A small image classifier, trained from scratch.
Model: 48-pixel images, arch swin, norm layernorm, num experts 4, patch size [2, 2], depths [2, 2, 5, 2], widths [48, 96, 192, 384].
Training: adamw at rate 0.0013, 8300 steps, batches of 128.
Data: trained on capsule endoscopy frames (Kvasir-Capsule), 42238 training examples, 25.2 epochs.
Rows from block 7, named by matrix and row number. Rows with one number belong to one attention dimension. Each number is 200 + 40 x the weight over its row's rms, rounded and kept within 0 to 999. All counts start at 0. After the name is the row's rms in percent of the matrix's.
# q: window attention query, key and value (stacked) (model.blocks.7.attn.qkv.weight, 576x192, the q third), inputs 96-191
# k: window attention query, key and value (stacked) (model.blocks.7.attn.qkv.weight, 576x192, the k third), inputs 96-191
q.111,123,186,191,234,166,232,210,240,158,145,196,164,189,233,198,154,270,191,219,136,174,171,179,175,150,196,196,216,216,205,153,158,178,216,135,183,220,235,285,162,236,280,229,251,268,180,230,189,205,203,253,201,183,165,239,276,178,172,234,141,202,136,240,240,244,223,206,210,233,151,205,150,156,159,239,184,176,262,254,221,267,277,239,183,150,194,154,197,208,141,158,232,248,162,196,217,211
q.112,085,173,196,191,128,190,228,232,191,220,191,238,126,231,170,80,231,143,215,156,143,182,242,186,153,181,204,174,207,175,179,274,244,155,215,196,241,238,199,180,250,266,228,206,241,285,191,199,284,225,240,237,205,185,154,219,198,189,191,210,101,175,158,236,251,158,237,274,235,206,174,161,208,145,229,237,192,272,247,238,229,142,180,169,280,192,157,215,188,186,226,232,202,235,218,230,175
q.113,106,179,177,175,176,200,189,251,175,170,214,162,178,229,229,171,257,188,207,182,200,189,271,171,107,179,205,209,184,218,185,239,186,177,187,169,261,243,216,143,246,298,264,241,233,254,159,202,240,185,237,169,133,194,196,240,150,177,304,210,176,164,159,301,237,159,198,218,235,174,189,207,228,183,237,211,153,256,225,235,224,227,191,253,247,160,180,197,205,126,230,214,251,225,178,254,199
q.114,125,178,184,198,170,220,185,256,180,154,220,159,183,264,210,175,274,174,210,150,196,159,208,174,94,201,198,193,205,217,192,200,171,213,160,177,244,229,249,153,233,299,228,249,275,227,175,212,220,186,248,187,157,160,224,266,149,154,290,173,192,154,203,281,256,207,190,230,243,164,199,204,195,171,231,187,147,260,248,227,272,253,207,213,185,171,161,196,199,127,196,223,248,211,182,209,210
q.115,086,211,186,214,224,184,174,158,223,188,244,136,196,171,238,289,159,250,196,252,245,212,203,197,226,222,229,202,176,251,271,196,200,200,242,206,174,182,146,229,211,130,133,178,135,198,215,220,118,175,191,171,172,195,181,219,205,159,268,236,288,246,257,225,147,228,114,147,191,197,228,237,216,263,221,195,170,139,137,182,146,262,148,251,156,191,209,168,182,160,209,165,208,240,170,227,177
q.116,109,205,154,150,201,200,174,236,197,175,232,108,211,208,239,230,224,215,185,188,212,177,203,182,146,226,225,221,179,253,199,138,141,206,179,156,217,219,229,170,229,253,231,264,194,164,205,213,207,143,239,152,110,199,216,232,145,155,315,200,225,174,222,261,203,205,133,200,236,179,225,243,203,223,238,199,156,216,209,191,246,311,208,259,167,142,161,168,188,114,164,195,293,193,174,213,209
q.117,111,222,202,208,236,201,209,143,237,216,214,213,229,171,200,267,128,225,194,253,217,239,174,221,303,213,216,192,207,191,227,167,196,200,227,220,149,163,167,254,172,92,150,157,131,150,210,211,149,186,154,196,221,238,208,142,224,255,127,212,235,245,206,133,145,216,194,147,142,235,201,216,210,248,173,209,258,120,142,165,135,180,191,207,194,219,246,204,183,267,202,185,156,205,215,184,209
q.118,092,219,161,192,284,166,161,172,190,203,259,119,215,182,257,279,145,239,187,248,233,217,208,227,227,231,237,237,150,264,280,142,171,189,243,196,186,190,141,192,223,152,184,194,152,173,224,212,154,172,175,164,149,235,191,182,198,194,278,233,285,216,238,206,153,202,155,136,209,192,227,265,207,272,221,219,180,162,160,185,172,279,164,238,178,185,220,170,213,158,218,141,232,223,184,202,206
q.119,082,216,203,186,234,157,170,146,229,233,244,181,204,164,241,285,143,228,195,263,229,255,222,198,248,224,214,183,178,261,259,194,185,180,223,172,178,192,137,233,187,100,153,177,123,186,210,185,121,179,178,171,186,226,194,162,210,242,209,284,229,237,218,229,132,183,162,129,147,227,214,233,248,249,180,179,209,128,152,178,148,167,170,218,213,172,249,180,185,204,212,178,181,239,170,209,192
q.120,073,150,187,187,177,224,224,249,198,155,185,210,161,220,177,126,241,150,159,154,168,169,252,187,162,181,220,224,203,179,174,211,203,176,191,200,239,249,209,145,257,302,229,218,260,224,208,244,296,227,267,205,180,202,171,246,201,163,248,201,94,118,212,256,252,139,261,277,286,178,227,197,190,143,233,217,192,260,278,261,239,235,192,175,224,161,124,208,190,153,202,224,224,194,219,249,189
q.121,123,217,199,259,181,243,244,223,176,140,171,173,240,210,191,240,231,213,201,178,175,166,137,175,208,190,201,213,249,199,167,125,182,236,168,203,166,179,270,196,185,228,207,220,225,123,254,230,148,191,208,242,252,154,254,254,193,178,200,122,233,157,270,209,215,275,200,181,214,182,205,147,127,167,198,176,187,228,213,176,247,290,230,140,109,215,190,186,187,196,112,251,236,173,204,190,220
q.122,101,220,195,236,236,185,205,140,210,213,213,204,212,164,190,260,123,242,186,236,224,226,187,216,287,222,212,202,201,209,237,179,208,216,241,188,153,166,159,241,199,85,151,160,107,149,241,208,139,198,153,230,234,228,193,166,236,224,149,217,230,230,249,125,148,218,197,148,140,205,213,211,202,233,173,221,238,109,152,180,143,190,178,179,185,220,246,194,192,258,181,159,188,220,213,172,185
q.123,111,169,184,171,162,190,190,247,192,190,213,196,176,207,218,155,271,175,212,156,174,192,262,173,104,180,206,210,154,220,199,239,193,177,201,189,260,213,202,162,230,290,243,233,253,279,155,188,264,176,266,158,138,199,188,245,150,156,280,227,171,161,153,283,220,168,198,234,243,191,186,221,236,166,241,214,157,268,237,247,256,205,198,246,252,149,161,196,193,141,250,209,246,215,195,256,192
q.124,084,225,208,188,254,210,168,171,232,197,206,159,261,199,216,301,124,239,200,257,240,260,180,249,269,204,199,172,209,214,269,170,176,206,210,236,157,143,175,217,175,109,155,169,143,169,204,195,121,197,164,171,205,208,219,171,213,263,210,191,303,242,238,127,137,223,130,115,156,196,221,237,175,258,158,191,226,129,149,147,124,237,186,215,142,224,252,180,208,217,218,181,178,217,190,162,217
q.125,095,220,213,152,256,203,195,200,251,231,192,232,237,200,187,213,172,151,215,226,218,281,218,248,243,181,175,192,185,136,189,212,203,159,244,227,183,159,156,230,152,137,227,128,165,198,178,191,207,212,154,182,236,224,215,110,217,232,125,190,195,214,125,85,214,172,223,190,154,239,174,243,220,209,148,199,235,121,196,233,150,115,241,209,244,221,214,233,218,259,228,167,134,169,251,149,223
q.126,106,239,203,245,242,198,212,151,217,202,216,206,222,182,194,270,124,231,187,236,233,227,167,223,303,218,222,208,229,181,219,176,221,212,225,228,151,168,170,250,187,97,152,160,135,143,241,219,135,225,150,237,257,185,198,163,243,217,132,204,251,241,259,123,171,247,190,161,156,211,221,189,179,222,182,192,230,126,138,158,141,198,197,185,166,241,246,168,205,265,163,185,176,199,214,171,209
q.127,112,243,204,219,230,201,220,148,222,216,167,240,221,163,175,249,135,216,190,260,213,225,163,241,317,211,186,184,212,165,231,186,222,213,232,238,163,147,166,254,156,86,167,148,166,173,235,209,160,214,150,227,259,217,204,159,253,263,109,200,222,238,213,105,181,224,213,170,156,214,193,189,179,221,153,197,235,151,165,154,127,167,196,156,171,245,239,199,195,266,186,194,140,194,218,163,194
k.111,119,197,226,184,259,177,177,153,233,196,206,223,263,170,168,262,141,226,139,200,242,184,165,198,292,162,258,197,161,239,233,197,183,216,214,166,143,156,187,212,216,143,160,160,162,201,201,214,160,214,132,170,272,262,203,171,246,194,178,222,212,229,213,147,110,187,155,218,196,218,242,212,256,239,148,222,213,196,197,157,124,143,169,198,254,256,188,199,201,232,187,185,202,214,191,203,190
k.112,091,139,232,202,231,266,206,262,219,115,166,196,320,225,188,221,197,152,167,196,226,108,172,221,197,169,167,196,217,170,154,212,169,172,195,198,110,145,244,239,214,212,181,206,137,173,214,300,182,243,190,202,168,213,253,136,189,168,213,120,206,185,200,189,211,214,222,272,170,170,190,237,204,174,178,203,226,108,208,266,242,228,252,116,197,256,163,210,236,241,182,220,271,165,221,179,295
k.113,109,173,244,217,287,230,199,164,220,210,199,154,229,199,192,271,156,203,133,244,233,175,179,265,286,173,196,209,198,199,176,166,252,243,186,231,114,165,155,226,128,147,179,167,172,170,223,247,170,260,122,204,240,216,188,185,278,171,232,165,201,185,247,193,171,248,238,227,236,154,192,199,203,189,145,203,202,169,195,205,191,248,201,162,201,238,175,192,215,179,171,162,239,156,229,208,241
k.114,121,183,226,206,254,214,193,161,225,214,195,197,252,165,170,263,132,223,120,236,239,197,164,214,309,165,225,214,166,220,226,174,221,221,203,219,112,156,163,226,175,149,179,137,159,160,226,223,147,225,98,204,257,226,202,178,277,189,195,191,210,193,239,147,142,213,218,193,213,193,206,199,233,224,161,230,207,170,199,185,151,198,195,196,201,242,197,198,220,193,177,174,217,192,224,203,197
k.115,091,248,175,202,191,124,145,135,157,309,217,198,117,150,219,209,196,249,210,201,138,252,199,187,211,210,185,249,155,206,228,182,240,238,242,242,275,231,163,237,145,178,206,217,229,198,182,130,209,117,266,196,189,176,138,234,223,254,216,253,204,204,227,204,177,208,171,157,216,253,192,203,171,217,237,217,193,255,187,162,203,234,180,245,138,165,203,210,107,143,197,161,216,191,201,180,113
k.116,116,220,187,221,255,141,177,75,219,281,234,181,162,160,230,241,162,245,141,235,204,216,192,202,298,186,236,231,169,220,230,181,252,240,215,233,175,191,138,223,162,138,194,156,198,194,205,153,189,197,161,200,263,210,154,212,297,191,177,222,185,190,275,181,123,243,188,187,224,200,230,189,210,216,160,215,200,217,174,144,123,217,174,221,227,195,207,191,167,180,182,164,168,188,204,211,140
k.117,111,213,185,198,128,161,181,232,174,236,230,210,118,197,236,144,251,203,289,170,167,220,235,172,121,238,183,196,215,205,209,200,207,180,206,195,312,254,202,184,218,251,211,254,262,252,145,140,222,146,276,216,160,164,200,258,153,214,192,242,187,204,183,244,229,202,205,165,210,242,183,179,175,185,271,186,173,260,195,208,224,184,186,234,201,149,224,200,176,183,235,212,165,227,184,206,149
k.118,090,238,152,230,173,117,174,109,201,278,230,160,93,141,236,185,195,243,219,215,139,252,196,170,224,213,175,250,183,196,226,183,242,241,232,251,246,233,137,192,134,209,201,206,235,213,188,138,216,157,236,201,227,166,144,250,237,225,193,267,184,202,222,264,164,208,174,136,210,212,230,173,169,230,246,171,206,243,173,140,153,217,191,250,155,150,205,206,119,166,215,188,206,185,207,185,131
k.119,081,225,158,222,170,157,178,192,165,257,180,186,93,148,219,171,226,229,226,214,141,213,210,172,151,238,118,221,191,182,223,200,227,241,225,240,297,259,188,211,157,228,215,257,246,225,175,153,242,153,282,215,186,159,159,263,173,219,202,234,172,166,240,254,224,237,225,188,261,242,173,185,134,197,253,196,194,263,181,184,230,254,212,230,145,138,190,180,156,138,189,200,196,202,187,212,132
k.120,078,169,235,219,230,239,232,217,219,167,178,186,272,217,175,264,156,172,187,197,244,173,174,224,226,164,209,200,250,194,167,224,193,198,197,180,93,172,202,220,199,182,161,149,114,186,233,268,172,265,128,195,236,214,225,146,224,159,206,146,219,216,182,184,210,181,176,266,205,165,214,243,266,195,90,175,215,122,168,217,205,209,218,167,222,274,156,222,248,253,190,206,213,152,236,197,252
k.121,116,214,224,158,232,127,159,165,204,224,220,257,220,161,184,224,164,201,151,208,217,225,174,128,246,186,254,194,162,249,278,200,181,188,260,182,227,180,189,198,264,151,165,169,204,227,152,159,190,174,198,177,233,267,203,179,199,221,160,277,200,235,164,118,124,169,126,186,150,254,256,221,263,281,218,248,194,228,221,149,150,117,147,262,264,234,233,199,177,223,205,172,173,264,154,226,134
k.122,104,221,169,179,126,151,171,229,163,215,202,224,152,200,193,157,245,203,281,165,126,178,211,144,132,234,186,202,207,182,201,221,190,188,233,184,326,260,220,187,216,258,211,253,223,228,168,151,225,152,307,215,154,215,177,226,129,217,216,242,180,195,177,239,227,183,188,184,183,248,189,196,181,208,271,182,189,245,199,191,237,176,217,239,214,153,214,206,139,192,211,216,169,243,176,164,139
k.123,111,176,231,225,276,244,186,172,230,193,186,161,242,200,199,261,165,188,124,232,239,170,181,260,277,164,184,204,198,202,179,183,227,218,179,243,90,169,163,230,150,140,205,155,171,171,250,243,148,270,120,224,231,208,206,177,277,167,238,134,205,185,246,167,176,243,239,216,232,132,199,209,188,168,131,230,218,147,204,222,179,255,223,166,177,234,171,170,245,184,154,179,228,158,235,219,240
k.124,088,235,149,195,166,137,189,169,199,290,244,207,91,165,216,149,226,216,246,196,153,279,219,178,208,213,190,185,173,217,223,179,227,231,210,229,278,254,174,178,173,205,204,212,273,211,168,119,230,173,229,223,197,172,163,279,200,266,203,256,174,217,229,256,198,178,188,119,220,246,208,157,185,221,258,139,172,282,175,173,191,196,176,265,164,128,222,192,163,152,221,186,173,218,183,213,128
k.125,098,194,173,230,151,227,234,283,229,198,195,192,138,283,184,157,252,158,269,196,233,240,258,259,136,208,186,148,258,173,174,181,182,185,149,191,203,237,197,149,234,289,263,221,271,222,190,197,240,229,184,198,188,124,216,238,161,201,197,176,167,161,176,247,278,190,245,170,220,160,208,178,170,127,222,129,168,216,195,248,225,219,219,175,233,136,188,222,257,213,259,241,167,198,208,210,273
k.126,107,230,162,174,136,137,208,226,178,208,207,227,149,199,208,140,236,211,266,170,141,235,201,161,112,224,180,205,195,197,211,212,176,182,247,192,316,228,240,176,240,238,209,234,244,226,152,152,235,141,307,202,150,211,197,224,117,223,186,253,193,211,159,229,203,167,166,171,184,260,202,201,182,242,259,175,185,248,220,196,243,151,180,245,210,158,229,218,143,217,219,206,168,234,166,188,131
k.127,114,222,166,189,129,174,207,257,195,190,215,221,151,219,204,141,257,173,269,181,150,224,235,161,114,230,186,189,222,196,193,222,193,163,207,199,290,239,246,167,257,244,233,244,238,239,168,171,234,158,267,189,127,178,204,232,115,237,196,227,180,218,141,240,240,164,178,178,183,227,184,195,180,197,265,186,195,229,206,189,238,170,200,218,204,156,203,193,173,206,225,217,171,237,169,173,176