Rows from block 2 of a small image classifier, named by matrix and row number. Rows with one number belong to one neuron. Each number is 128 + 24 x the weight over its row's rms, rounded and kept within 0 to 255. All counts start at 0. Numbers have three digits each.
After each neuron's rows are labels from the 100 images, of 14976, where the neuron reaches its largest size: "strongest on" is what is common among them. Only what is clearly more common there than usual is listed. The data: capsule endoscopy frames (Kvasir-Capsule). In brackets: how many of the 100, against the usual share in percent.
# gate: MLP gate (model.blocks.2.mlp.gate.weight, 288x96), inputs 64-95
# fc1: MLP up (model.blocks.2.mlp.fc1.weight, 288x96), inputs 64-95
# fc2: MLP down (model.blocks.2.mlp.fc2.weight, 96x288, transposed), outputs 64-95

gate.149:112131171142150139140105134138137140133129130192134133152082120094101128059122123106130105127103
fc1.149:119141161135127084158113131159115111142143099173145120115092092154085160088127127104131151104133
fc2.149:088103127093127166130126171140137110151112100099135122130127124157107126141102097108114102170133
strongest on: finding: pylorus (39 vs 3.4)

gate.225:117131165146136145134101128141150119142133130176134132128091122106106132026105112103128108128100
fc1.225:143119124135135142113152150131128140100116139119126129160148150098161103172130129170124131132130
fc2.225:134151109143133093099114096111086144109118129115137122134166135099162144142163162150134121084162
strongest on: finding: foreign body (38 vs 1.6)

gate.98:112156157122128125160131115129135126135162145169125118116072126132095167060137136135136163108123
fc1.98:092117169146164121154129124127118130130079103184144132143093107108098096082134113080135098119125
fc2.98:077104100100150152139134155127128131153094076117137097139139109139140144162125104095124107148163
strongest on: finding: pylorus (50 vs 3.4)

gate.163:116124153141127141132115123143152118140137146172131136131082115095103136034105107104130113140101
fc1.163:123149116122114120144099120126125126146151133107126117094119095153115166119123131097122122105142
fc2.163:130118145121130152159121157148160120158133123156141106132092114141083114121088115140120145175083
strongest on: finding: foreign body (49 vs 1.6)

gate.8:172125142133140111143187160137135149056115153145122082170121146119129184110128138169130141123127
fc1.8:116168151144106134120146130141162154096141160143114091163117162097135194101105142169124145128126
fc2.8:101124173143135152111128142136130142152123121162133163081112134102112071125131091114162116159110
strongest on: finding: ileocecal valve (39 vs 8.8); finding: blood fresh (28 vs 0.9)

gate.155:154124143135127119116139124137144084141131149140134172137119134118125063113115132108102134130118
fc1.155:175110106106122136120153132123144100083099140116200087212141134155144157138118120140109113125118
fc2.155:166101132154174159114102172094136110121102130145072143144135138169152099110129124134122080119085
strongest on: finding: ileocecal valve (28 vs 8.8)

gate.0:135116133121141116103087107100109135110104109141142173158138115102134145099118105104111082151178
fc1.0:091115085114119129133174122148139129121138136127106097142153134181149116153127148117088155160130
fc2.0:112132098095119146104189107146118086104153115103121168121162144170156121136128137155073134153116
strongest on: finding: ulcer (35 vs 1.6)

gate.82:126141178149137135123123148128154116134144149181133108138084109129109153046121100128133120128100
fc1.82:148147097126104156109122105114135116114167174089108154133174150122182147152117129185121135133132
fc2.82:170167114144121115110133100121122125103142177141102163135111117107140130101147165171113140105116
strongest on: finding: pylorus (44 vs 3.4); finding: foreign body (25 vs 1.6)

gate.42:106088158140163128156140187138150147110085118167111101124110156127147155118118118113136075124099
fc1.42:149102109135145152117099140102116105157117119100124164083153111108126065136140099126140105128143
fc2.42:160166092135108118122151134134137120062153177109133083175129133125158181111100144161107135114130
strongest on: finding: pylorus (44 vs 3.4)

gate.169:117126154139118138131101124152158109144134125148121134121081123108109148025092115111112108145113
fc1.169:121149143155148148112148144106142133084134146144159116188148150101154126149145136173141133122112
fc2.169:115142099126113099087105129122118127111111125080112157095156147132178136130161140135129103120190
strongest on: finding: foreign body (26 vs 1.6)

gate.183:131126153133148134126174160128146166081129163148117091145127153113130165128138124145141144131109
fc1.183:115138140125066097144141125158158129107125126134139095176094157135124196118083160159115109116157
fc2.183:087125146127136158135118127112103167129109074138146120099142138120106104136158090093171112150153
strongest on: finding: angiectasia (51 vs 1.8); finding: ileocecal valve (30 vs 8.8)

gate.201:167111154113146104160186165140126143073107133163115085175123131117123175126118135167126113115124
fc1.201:124150153149107140117144140145183132119150166145120106149101176093134167102096135153116145133109
fc2.201:105111154162137157124114141124139132166117101153135163081126128119120066139141103102150108141118
strongest on: finding: blood fresh (30 vs 0.9); finding: angiectasia (25 vs 1.8)

gate.99:150105143143175147133116166112133110109117138173156136138085111116118136043131090097148087137081
fc1.99:146161105112092121127154120129133149123166143122131094111122088145118166124149118151124177136135
fc2.99:108150101153133182108096145114150108149165138109135144125142121145155108130126095108149147155109
strongest on: finding: pylorus (70 vs 3.4)

gate.219:116111166143147131134118129131148118135134142185131135130084118099103121035104096105133119130090
fc1.219:143117107130139137114145132127116140119095122115136150143155154113167098156130124154128122150126
fc2.219:147146127145145089105131117109097151085128150145115128132148128102158149140161158146146125077151
strongest on: finding: pylorus (43 vs 3.4); finding: foreign body (26 vs 1.6)

gate.64:185056132117144111161149119135121108147094111133130126128116131143129077141088139110081099126107
fc1.64:142132131158127148121119118105142099117101117133149098171134121141147138128121139143097087116092
fc2.64:181109150135176126117122170113142092103134186169117138139106148134139118109112103110129101095063
strongest on: finding: pylorus (28 vs 3.4); finding: ileocecal valve (26 vs 8.8)

gate.125:130133128098124142116107112128135123194165134112087187088112139098112079134117139098131131173124
fc1.125:137145142122054124119148106112124124149147132135169154085141139117127162135127160119123168128106
fc2.125:091136130101128122092145136120126154153169149095119148102157157157137125130162153120162127134169
strongest on: finding: blood fresh (30 vs 0.9); finding: ileocecal valve (27 vs 8.8)

gate.67:141143153137128134141133126133145113113148160179141098171075122095107176046115116137142126129098
fc1.67:137138108116139117123121116123089170140124112126117147102134066131125116123166123093143110126129
fc2.67:115153122139090161131153154156172164102136130117155051160104135097138165128095135135127173145102
strongest on: finding: blood fresh (72 vs 0.9); finding: ileocecal valve (25 vs 8.8)

gate.118:122124177138142142134108132144153105127139142185135132127083121103108132033106108115124100137089
fc1.118:137127121138135139088142147131130129118104115108130139159161164117170110171130128154136126148118
fc2.118:136149127156138080099130112094097147092131135124119130127166137108166147144165156160140120074151
strongest on: finding: foreign body (30 vs 1.6); finding: pylorus (30 vs 3.4)

gate.87:123149162148136142129107139135168102146158152159125119114103133135106146059117110121123120123105
fc1.87:121095153137154111142127117134121139140116121168160133125087088116066117081127115067160118115114
fc2.87:090089122122136158155130157132138119154113088121146114124124134151102122128109093092133131168123
strongest on: finding: pylorus (39 vs 3.4); finding: foreign body (28 vs 1.6)

gate.132:126114147120152135150140137143134113118115147175135116167080104094102149051118078124154110147101
fc1.132:140122129081145109127116159153114107122120155153154137128118092186077124116136112094154113140154
fc2.132:119119133126094178120144144157162115178131074107125138133123123172151134168122128153102170148120
strongest on: finding: foreign body (27 vs 1.6)

gate.128:129109106124149143134148155094102164095109108125138082168128076134124185128147106128160122106131
fc1.128:106067154122194113157115152137130114131083111179129138131110124108115090097123114073148078129126
fc2.128:133124128100177124120097149116104132084140172135103131141137145142125106127145110096139112080115
strongest on: finding: reduced mucosal view (34 vs 6.2); finding: ileocecal valve (32 vs 8.8)

gate.171:144138114139115131107160111122122090109137140144211096179124143107123131137114140120120157132105
fc1.171:149143137126102139094175120137140092116176152147190128151117145085129128118130131094102173105122
fc2.171:130113128122143145122139133118124102137129156139122200193153112119125118128107131123131077096157
strongest on: finding: ileocecal valve (55 vs 8.8)

gate.126:146088143133164128159114139136140096140115140183126146122069109123094134060128100090144108116093
fc1.126:154138078112113146118147127101092151108137123097144122118135074114107143136167109155157143139137
fc2.126:131164104163135174090109151090130130129157160103127125141154142140176133124146120113141140110106
strongest on: finding: pylorus (61 vs 3.4)

gate.73:129173135144094122103139100103125132136127124121135121131125118099111177117145132157118170106156
fc1.73:154097128109146140150133105122124098166155178134105187154127147143114076130121140084104177131124
fc2.73:146144096115122084120134137133114135139107128097120143145143129165123158111095154132121088109143
strongest on: finding: ulcer (39 vs 1.6)

gate.90:129128171146144143136117139124146111127124137196145125135085127092104134041119102114135098127090
fc1.90:142128118150126158086132137127124124118107131104128141139164158108178116156120125152117109164120
fc2.90:171163136138131083100132105123097142100143157148112139149142119085151130123138146160126118085141
strongest on: finding: pylorus (38 vs 3.4); finding: foreign body (26 vs 1.6)

gate.185:151129166139146130134144146135131113108127151201152106183079119109102150058116096139144114116080
fc1.185:116133129141126148088130132134146113098138152107129137163147174101167137143106112157134134152120
fc2.185:184147131148124090108125114116108102128139145147099175126127103118121097113159137174117110110134
strongest on: finding: blood fresh (38 vs 0.9); finding: ileocecal valve (31 vs 8.8)

gate.275:116120174146138145138124123133151123142115129190123132128082112099104113036104113104130106126101
fc1.275:146109109135151152121148146127124136113112124124127152160164148116161089170136116145140126155121
fc2.275:139163139144120100113137101114096160095129131132125109156161136090159161136154163150130117087153
strongest on: finding: pylorus (38 vs 3.4)

gate.16:094098120141160119154115121123126147169095105112060154092122109081125101100128111109162088124146
fc1.16:154131136097108144102141137159161095152177196135130128140131153155136088135107151092088168139116
fc2.16:133145131147096126141108091113129152168131074146129135048129145117108146107143140113139132104148
strongest on: finding: ileocecal valve (65 vs 8.8)

gate.32:145155114126095129112153143147147146118154152098104104104141161149152169147116144182089152147142
fc1.32:138112143093121067176167120164107153119118124140109077129103130141114136139078154140096147100142
fc2.32:147137141151132124087110128125148107109140173158125128165127144093130160067122131173135100130116
strongest on: finding: ulcer (30 vs 1.6); finding: ileocecal valve (27 vs 8.8)

gate.222:099153111140139134130091105095117110150133127118121177077117088125104097126152091101183110129118
fc1.222:193142118128126174114152179121147133098148171103102090146149138113164150146126110170103134166122
fc2.222:125139140162079133122134085147152098128115106145168123146131122097127150112110161141134121150138
strongest on: finding: pylorus (27 vs 3.4)

gate.247:160100149117168094167153150131116119089113141173125124157109106123098145091137126147152118115122
fc1.247:118134159134120133123108127155171080143169192164116123141095163113113138086087117117111150139091
fc2.247:114113159147122136122117125133139104164111090138133189092126117128082096135121140131125117169136
strongest on: finding: blood fresh (33 vs 0.9); finding: pylorus (31 vs 3.4)

gate.31:083132148100147118124134128135106161113179151143126126116130134152118102131147125096156196131141
fc1.31:140116124134100127139105116114142096155107105112122131116113146130133142127112133113091093131121
fc2.31:098126143148108138138139102126117112134121054133133087098116181184113151096154136107140137138126
strongest on: finding: blood fresh (28 vs 0.9)

gate.17:124146176151126132135104132138161120132146142190126122116084120113106142040110117127125111129097
fc1.17:122135126137110130098138133134159123113134136110134141152165178110168135141113145171125133162120
fc2.17:153154112151125085091111108101114132116134138126103174111155129104156124134170146153133115083161
strongest on: finding: foreign body (31 vs 1.6); finding: pylorus (30 vs 3.4)

gate.196:113141159145128136121114137138154119121136139181136118152086121105104157036110104128121110144097
fc1.196:115138122160099152092143122125145139120127127122134128159134181105164137134118154184121134143122
fc2.196:152159123136142089087131112128086126110133157130100167098155119119163109131159156146121096101162
strongest on: finding: foreign body (28 vs 1.6)

gate.88:133138160142139144131124142136143118121138150191143110164081125107110163030119106136113102132096
fc1.88:142118124101162091149120139113091131137124130131102130100122082157105113118153114102129127112132
fc2.88:094110121123114164158134155147151138130131106122177084151096134113126151121092115111130162151100
strongest on: finding: blood fresh (61 vs 0.9); finding: ileocecal valve (36 vs 8.8)

gate.215:153150125149128122108132120105129093145171150127177154099136155104108080124148138100126162124100
fc1.215:181131133121091127138164130127152117125069085129207088151137110122134164115128123159098126132132
fc2.215:144101140150124149110118138107120122128115129145102185115123098166142114082137125110130095116117
strongest on: finding: blood fresh (57 vs 0.9)

gate.113:118093147132171143133137153123132124117131176189120148146099115110099099065122094094162121132096
fc1.113:132120114138148159113127156114123139094145140132115130143173134104162085162153111135132133132129
fc2.113:191118128118123093136156103149113149098118173141125124144106115066118132087105145169104101126121
strongest on: finding: pylorus (58 vs 3.4)

gate.190:157125153142154129145148145134132110091126157192151110182091116111104158059134103129151109120082
fc1.190:129113128109117089161124123133106153171122111126115126086109082161107127116143131111127131105140
fc2.190:087123116127119164154144161146156152140106095103157077126116149126141149151101119095128159165121
strongest on: finding: blood fresh (35 vs 0.9)

gate.24:139165141150106151117164150121144163076107114116103083093140149128153185128132140177121124124123
fc1.24:107139148128113099120159116134115161078137119149149102193128142109132196140126146140147156098140
fc2.24:114123157167133149099118154116140131110121111155129145109122127096112110104141093132164105151118
strongest on: finding: angiectasia (53 vs 1.8)

gate.206:179106148110147110155188158134132141068110133161114082176124129123115163119117132170128120115121
fc1.206:112155152150116146118143146152184136119153168152120100160098174101130165098093127159114137132105
fc2.206:106113163159144154116119138120132122163120098155128167076132126109127065142147103098146105144119
strongest on: finding: blood fresh (36 vs 0.9)

gate.2:152084141134174145150112157122137097124097143180136138136090115118108124061129095100150093123082
fc1.2:084112146165156144113112151119133106132092094127127156137141172106168104137123125097129078130114
fc2.2:174093151100131066164155097149102137107106143157108118133115122105101151108111144172107119117145
strongest on: finding: pylorus (69 vs 3.4)

gate.269:121117115122159151126103140098098126121122126118125147114127076140116131116158077088177130127115
fc1.269:093081161136178100159104120137121116128097093176157154145091120101086126102116117084152095109120
fc2.269:149126119114182138139101163125120148121144169132079132112134130178141097139137103099118110096111
strongest on: finding: pylorus (27 vs 3.4)

gate.174:090136137115164123129124144134111163091138158136130123140152121143127133135160116120195154124155
fc1.174:121098126098171120147139143135119151122154173148094138126139124135120093126152110120164165132145
fc2.174:165145120120120107108103155143154117124170218113106162135142122118152102148099133128100146128148
strongest on: finding: blood fresh (42 vs 0.9); finding: ileocecal valve (40 vs 8.8)

gate.231:146097151141175133140140154116125102102107143190149116164085105109094143070133087124157099118079
fc1.231:156127124084112100152143112130123139126153154137116102121081082150078150119129142144122154123146
fc2.231:066142110137113175126111156115154133155138081095161116122139129150152105163123121085141169152130
strongest on: finding: pylorus (32 vs 3.4)

gate.140:143092174112134134166127127137118138150104100134075148055096114145130124110104139103082096118155
fc1.140:149129113093101121113147126134135115157185178122123116159128141149131111141122146157129191121134
fc2.140:122152108113063114112140108130107150128125089123147105091119118107121148084137143145100128141158
strongest on: finding: ileocecal valve (37 vs 8.8)

gate.263:098139108139144134125088128102124120150130129122128173088131099118110082107162101090180115118114
fc1.263:060110138130139088152114099132116131162114071149155152112108114129092111128133139084161130098138
fc2.263:128109122089171133144115176102098161129133150107088115117123126177132118144164107116127130106123
strongest on: finding: pylorus (31 vs 3.4)

gate.65:126139159145141142138114132130155104130130145186137112138078120104123153034119107121128096125089
fc1.65:136120127107135110154118131122113128135129118155138112113107083145093130109136105099125143104130
fc2.65:092113130111120169150132170146152119147125112126151100135104140147103142132090092084131141168109
strongest on: finding: pylorus (33 vs 3.4); finding: foreign body (30 vs 1.6)

gate.176:071156113123092152109120113123107146102155114125139098180145112130130206127157129178172171138148
fc1.176:166137138120127109145117105134105116130149154146121167121127133079129087136117148163111151137123
fc2.176:126120132167151140086088147087141118150148134147125140106133144125151086165129123099132129065097
strongest on: finding: reduced mucosal view (40 vs 6.2)

gate.186:126121178142154133136108129131140117134120133203138131125086121102105124043128111111134092120092
fc1.186:131136135113112108149122118127114143130151141149121112117082094135086155100126133122123142100135
fc2.186:116108119111134172139126154143162098164126133113145131126101124164107109122111088095126140177108
strongest on: finding: pylorus (42 vs 3.4); finding: foreign body (27 vs 1.6)

gate.61:113107152132156123170109130138116172137092084131117125097117133075124119105132107119155101108116
fc1.61:105099121150133146143098148109127160163097094130102132049133114122134157119134121111138091142147
fc2.61:143158130124165120102141184126147085100107174138126155155133104116140114157105109146126130121083
strongest on: finding: blood fresh (27 vs 0.9)

gate.195:142165165146120108105136077108152077124087128146095135135133115114126148127100131134115131120110
fc1.195:120129135120119128128130139121144201108109116120091106073110137146124120123129129143157093124142
fc2.195:145160131139134148112140122129154101138161102140127111125104108106136092148103132120140133108138
strongest on: finding: blood fresh (38 vs 0.9)

gate.217:146125119135098115105138089125144148084117144137102123154111112106137074137116161126133158130118
fc1.217:116100127108075123147137124128145089119158130084182091124125153077119111122115154111108185141140
fc2.217:096148122154120148113119140114116126152135161115145144151149197098155081142111095121162137142145
strongest on: finding: ileocecal valve (36 vs 8.8)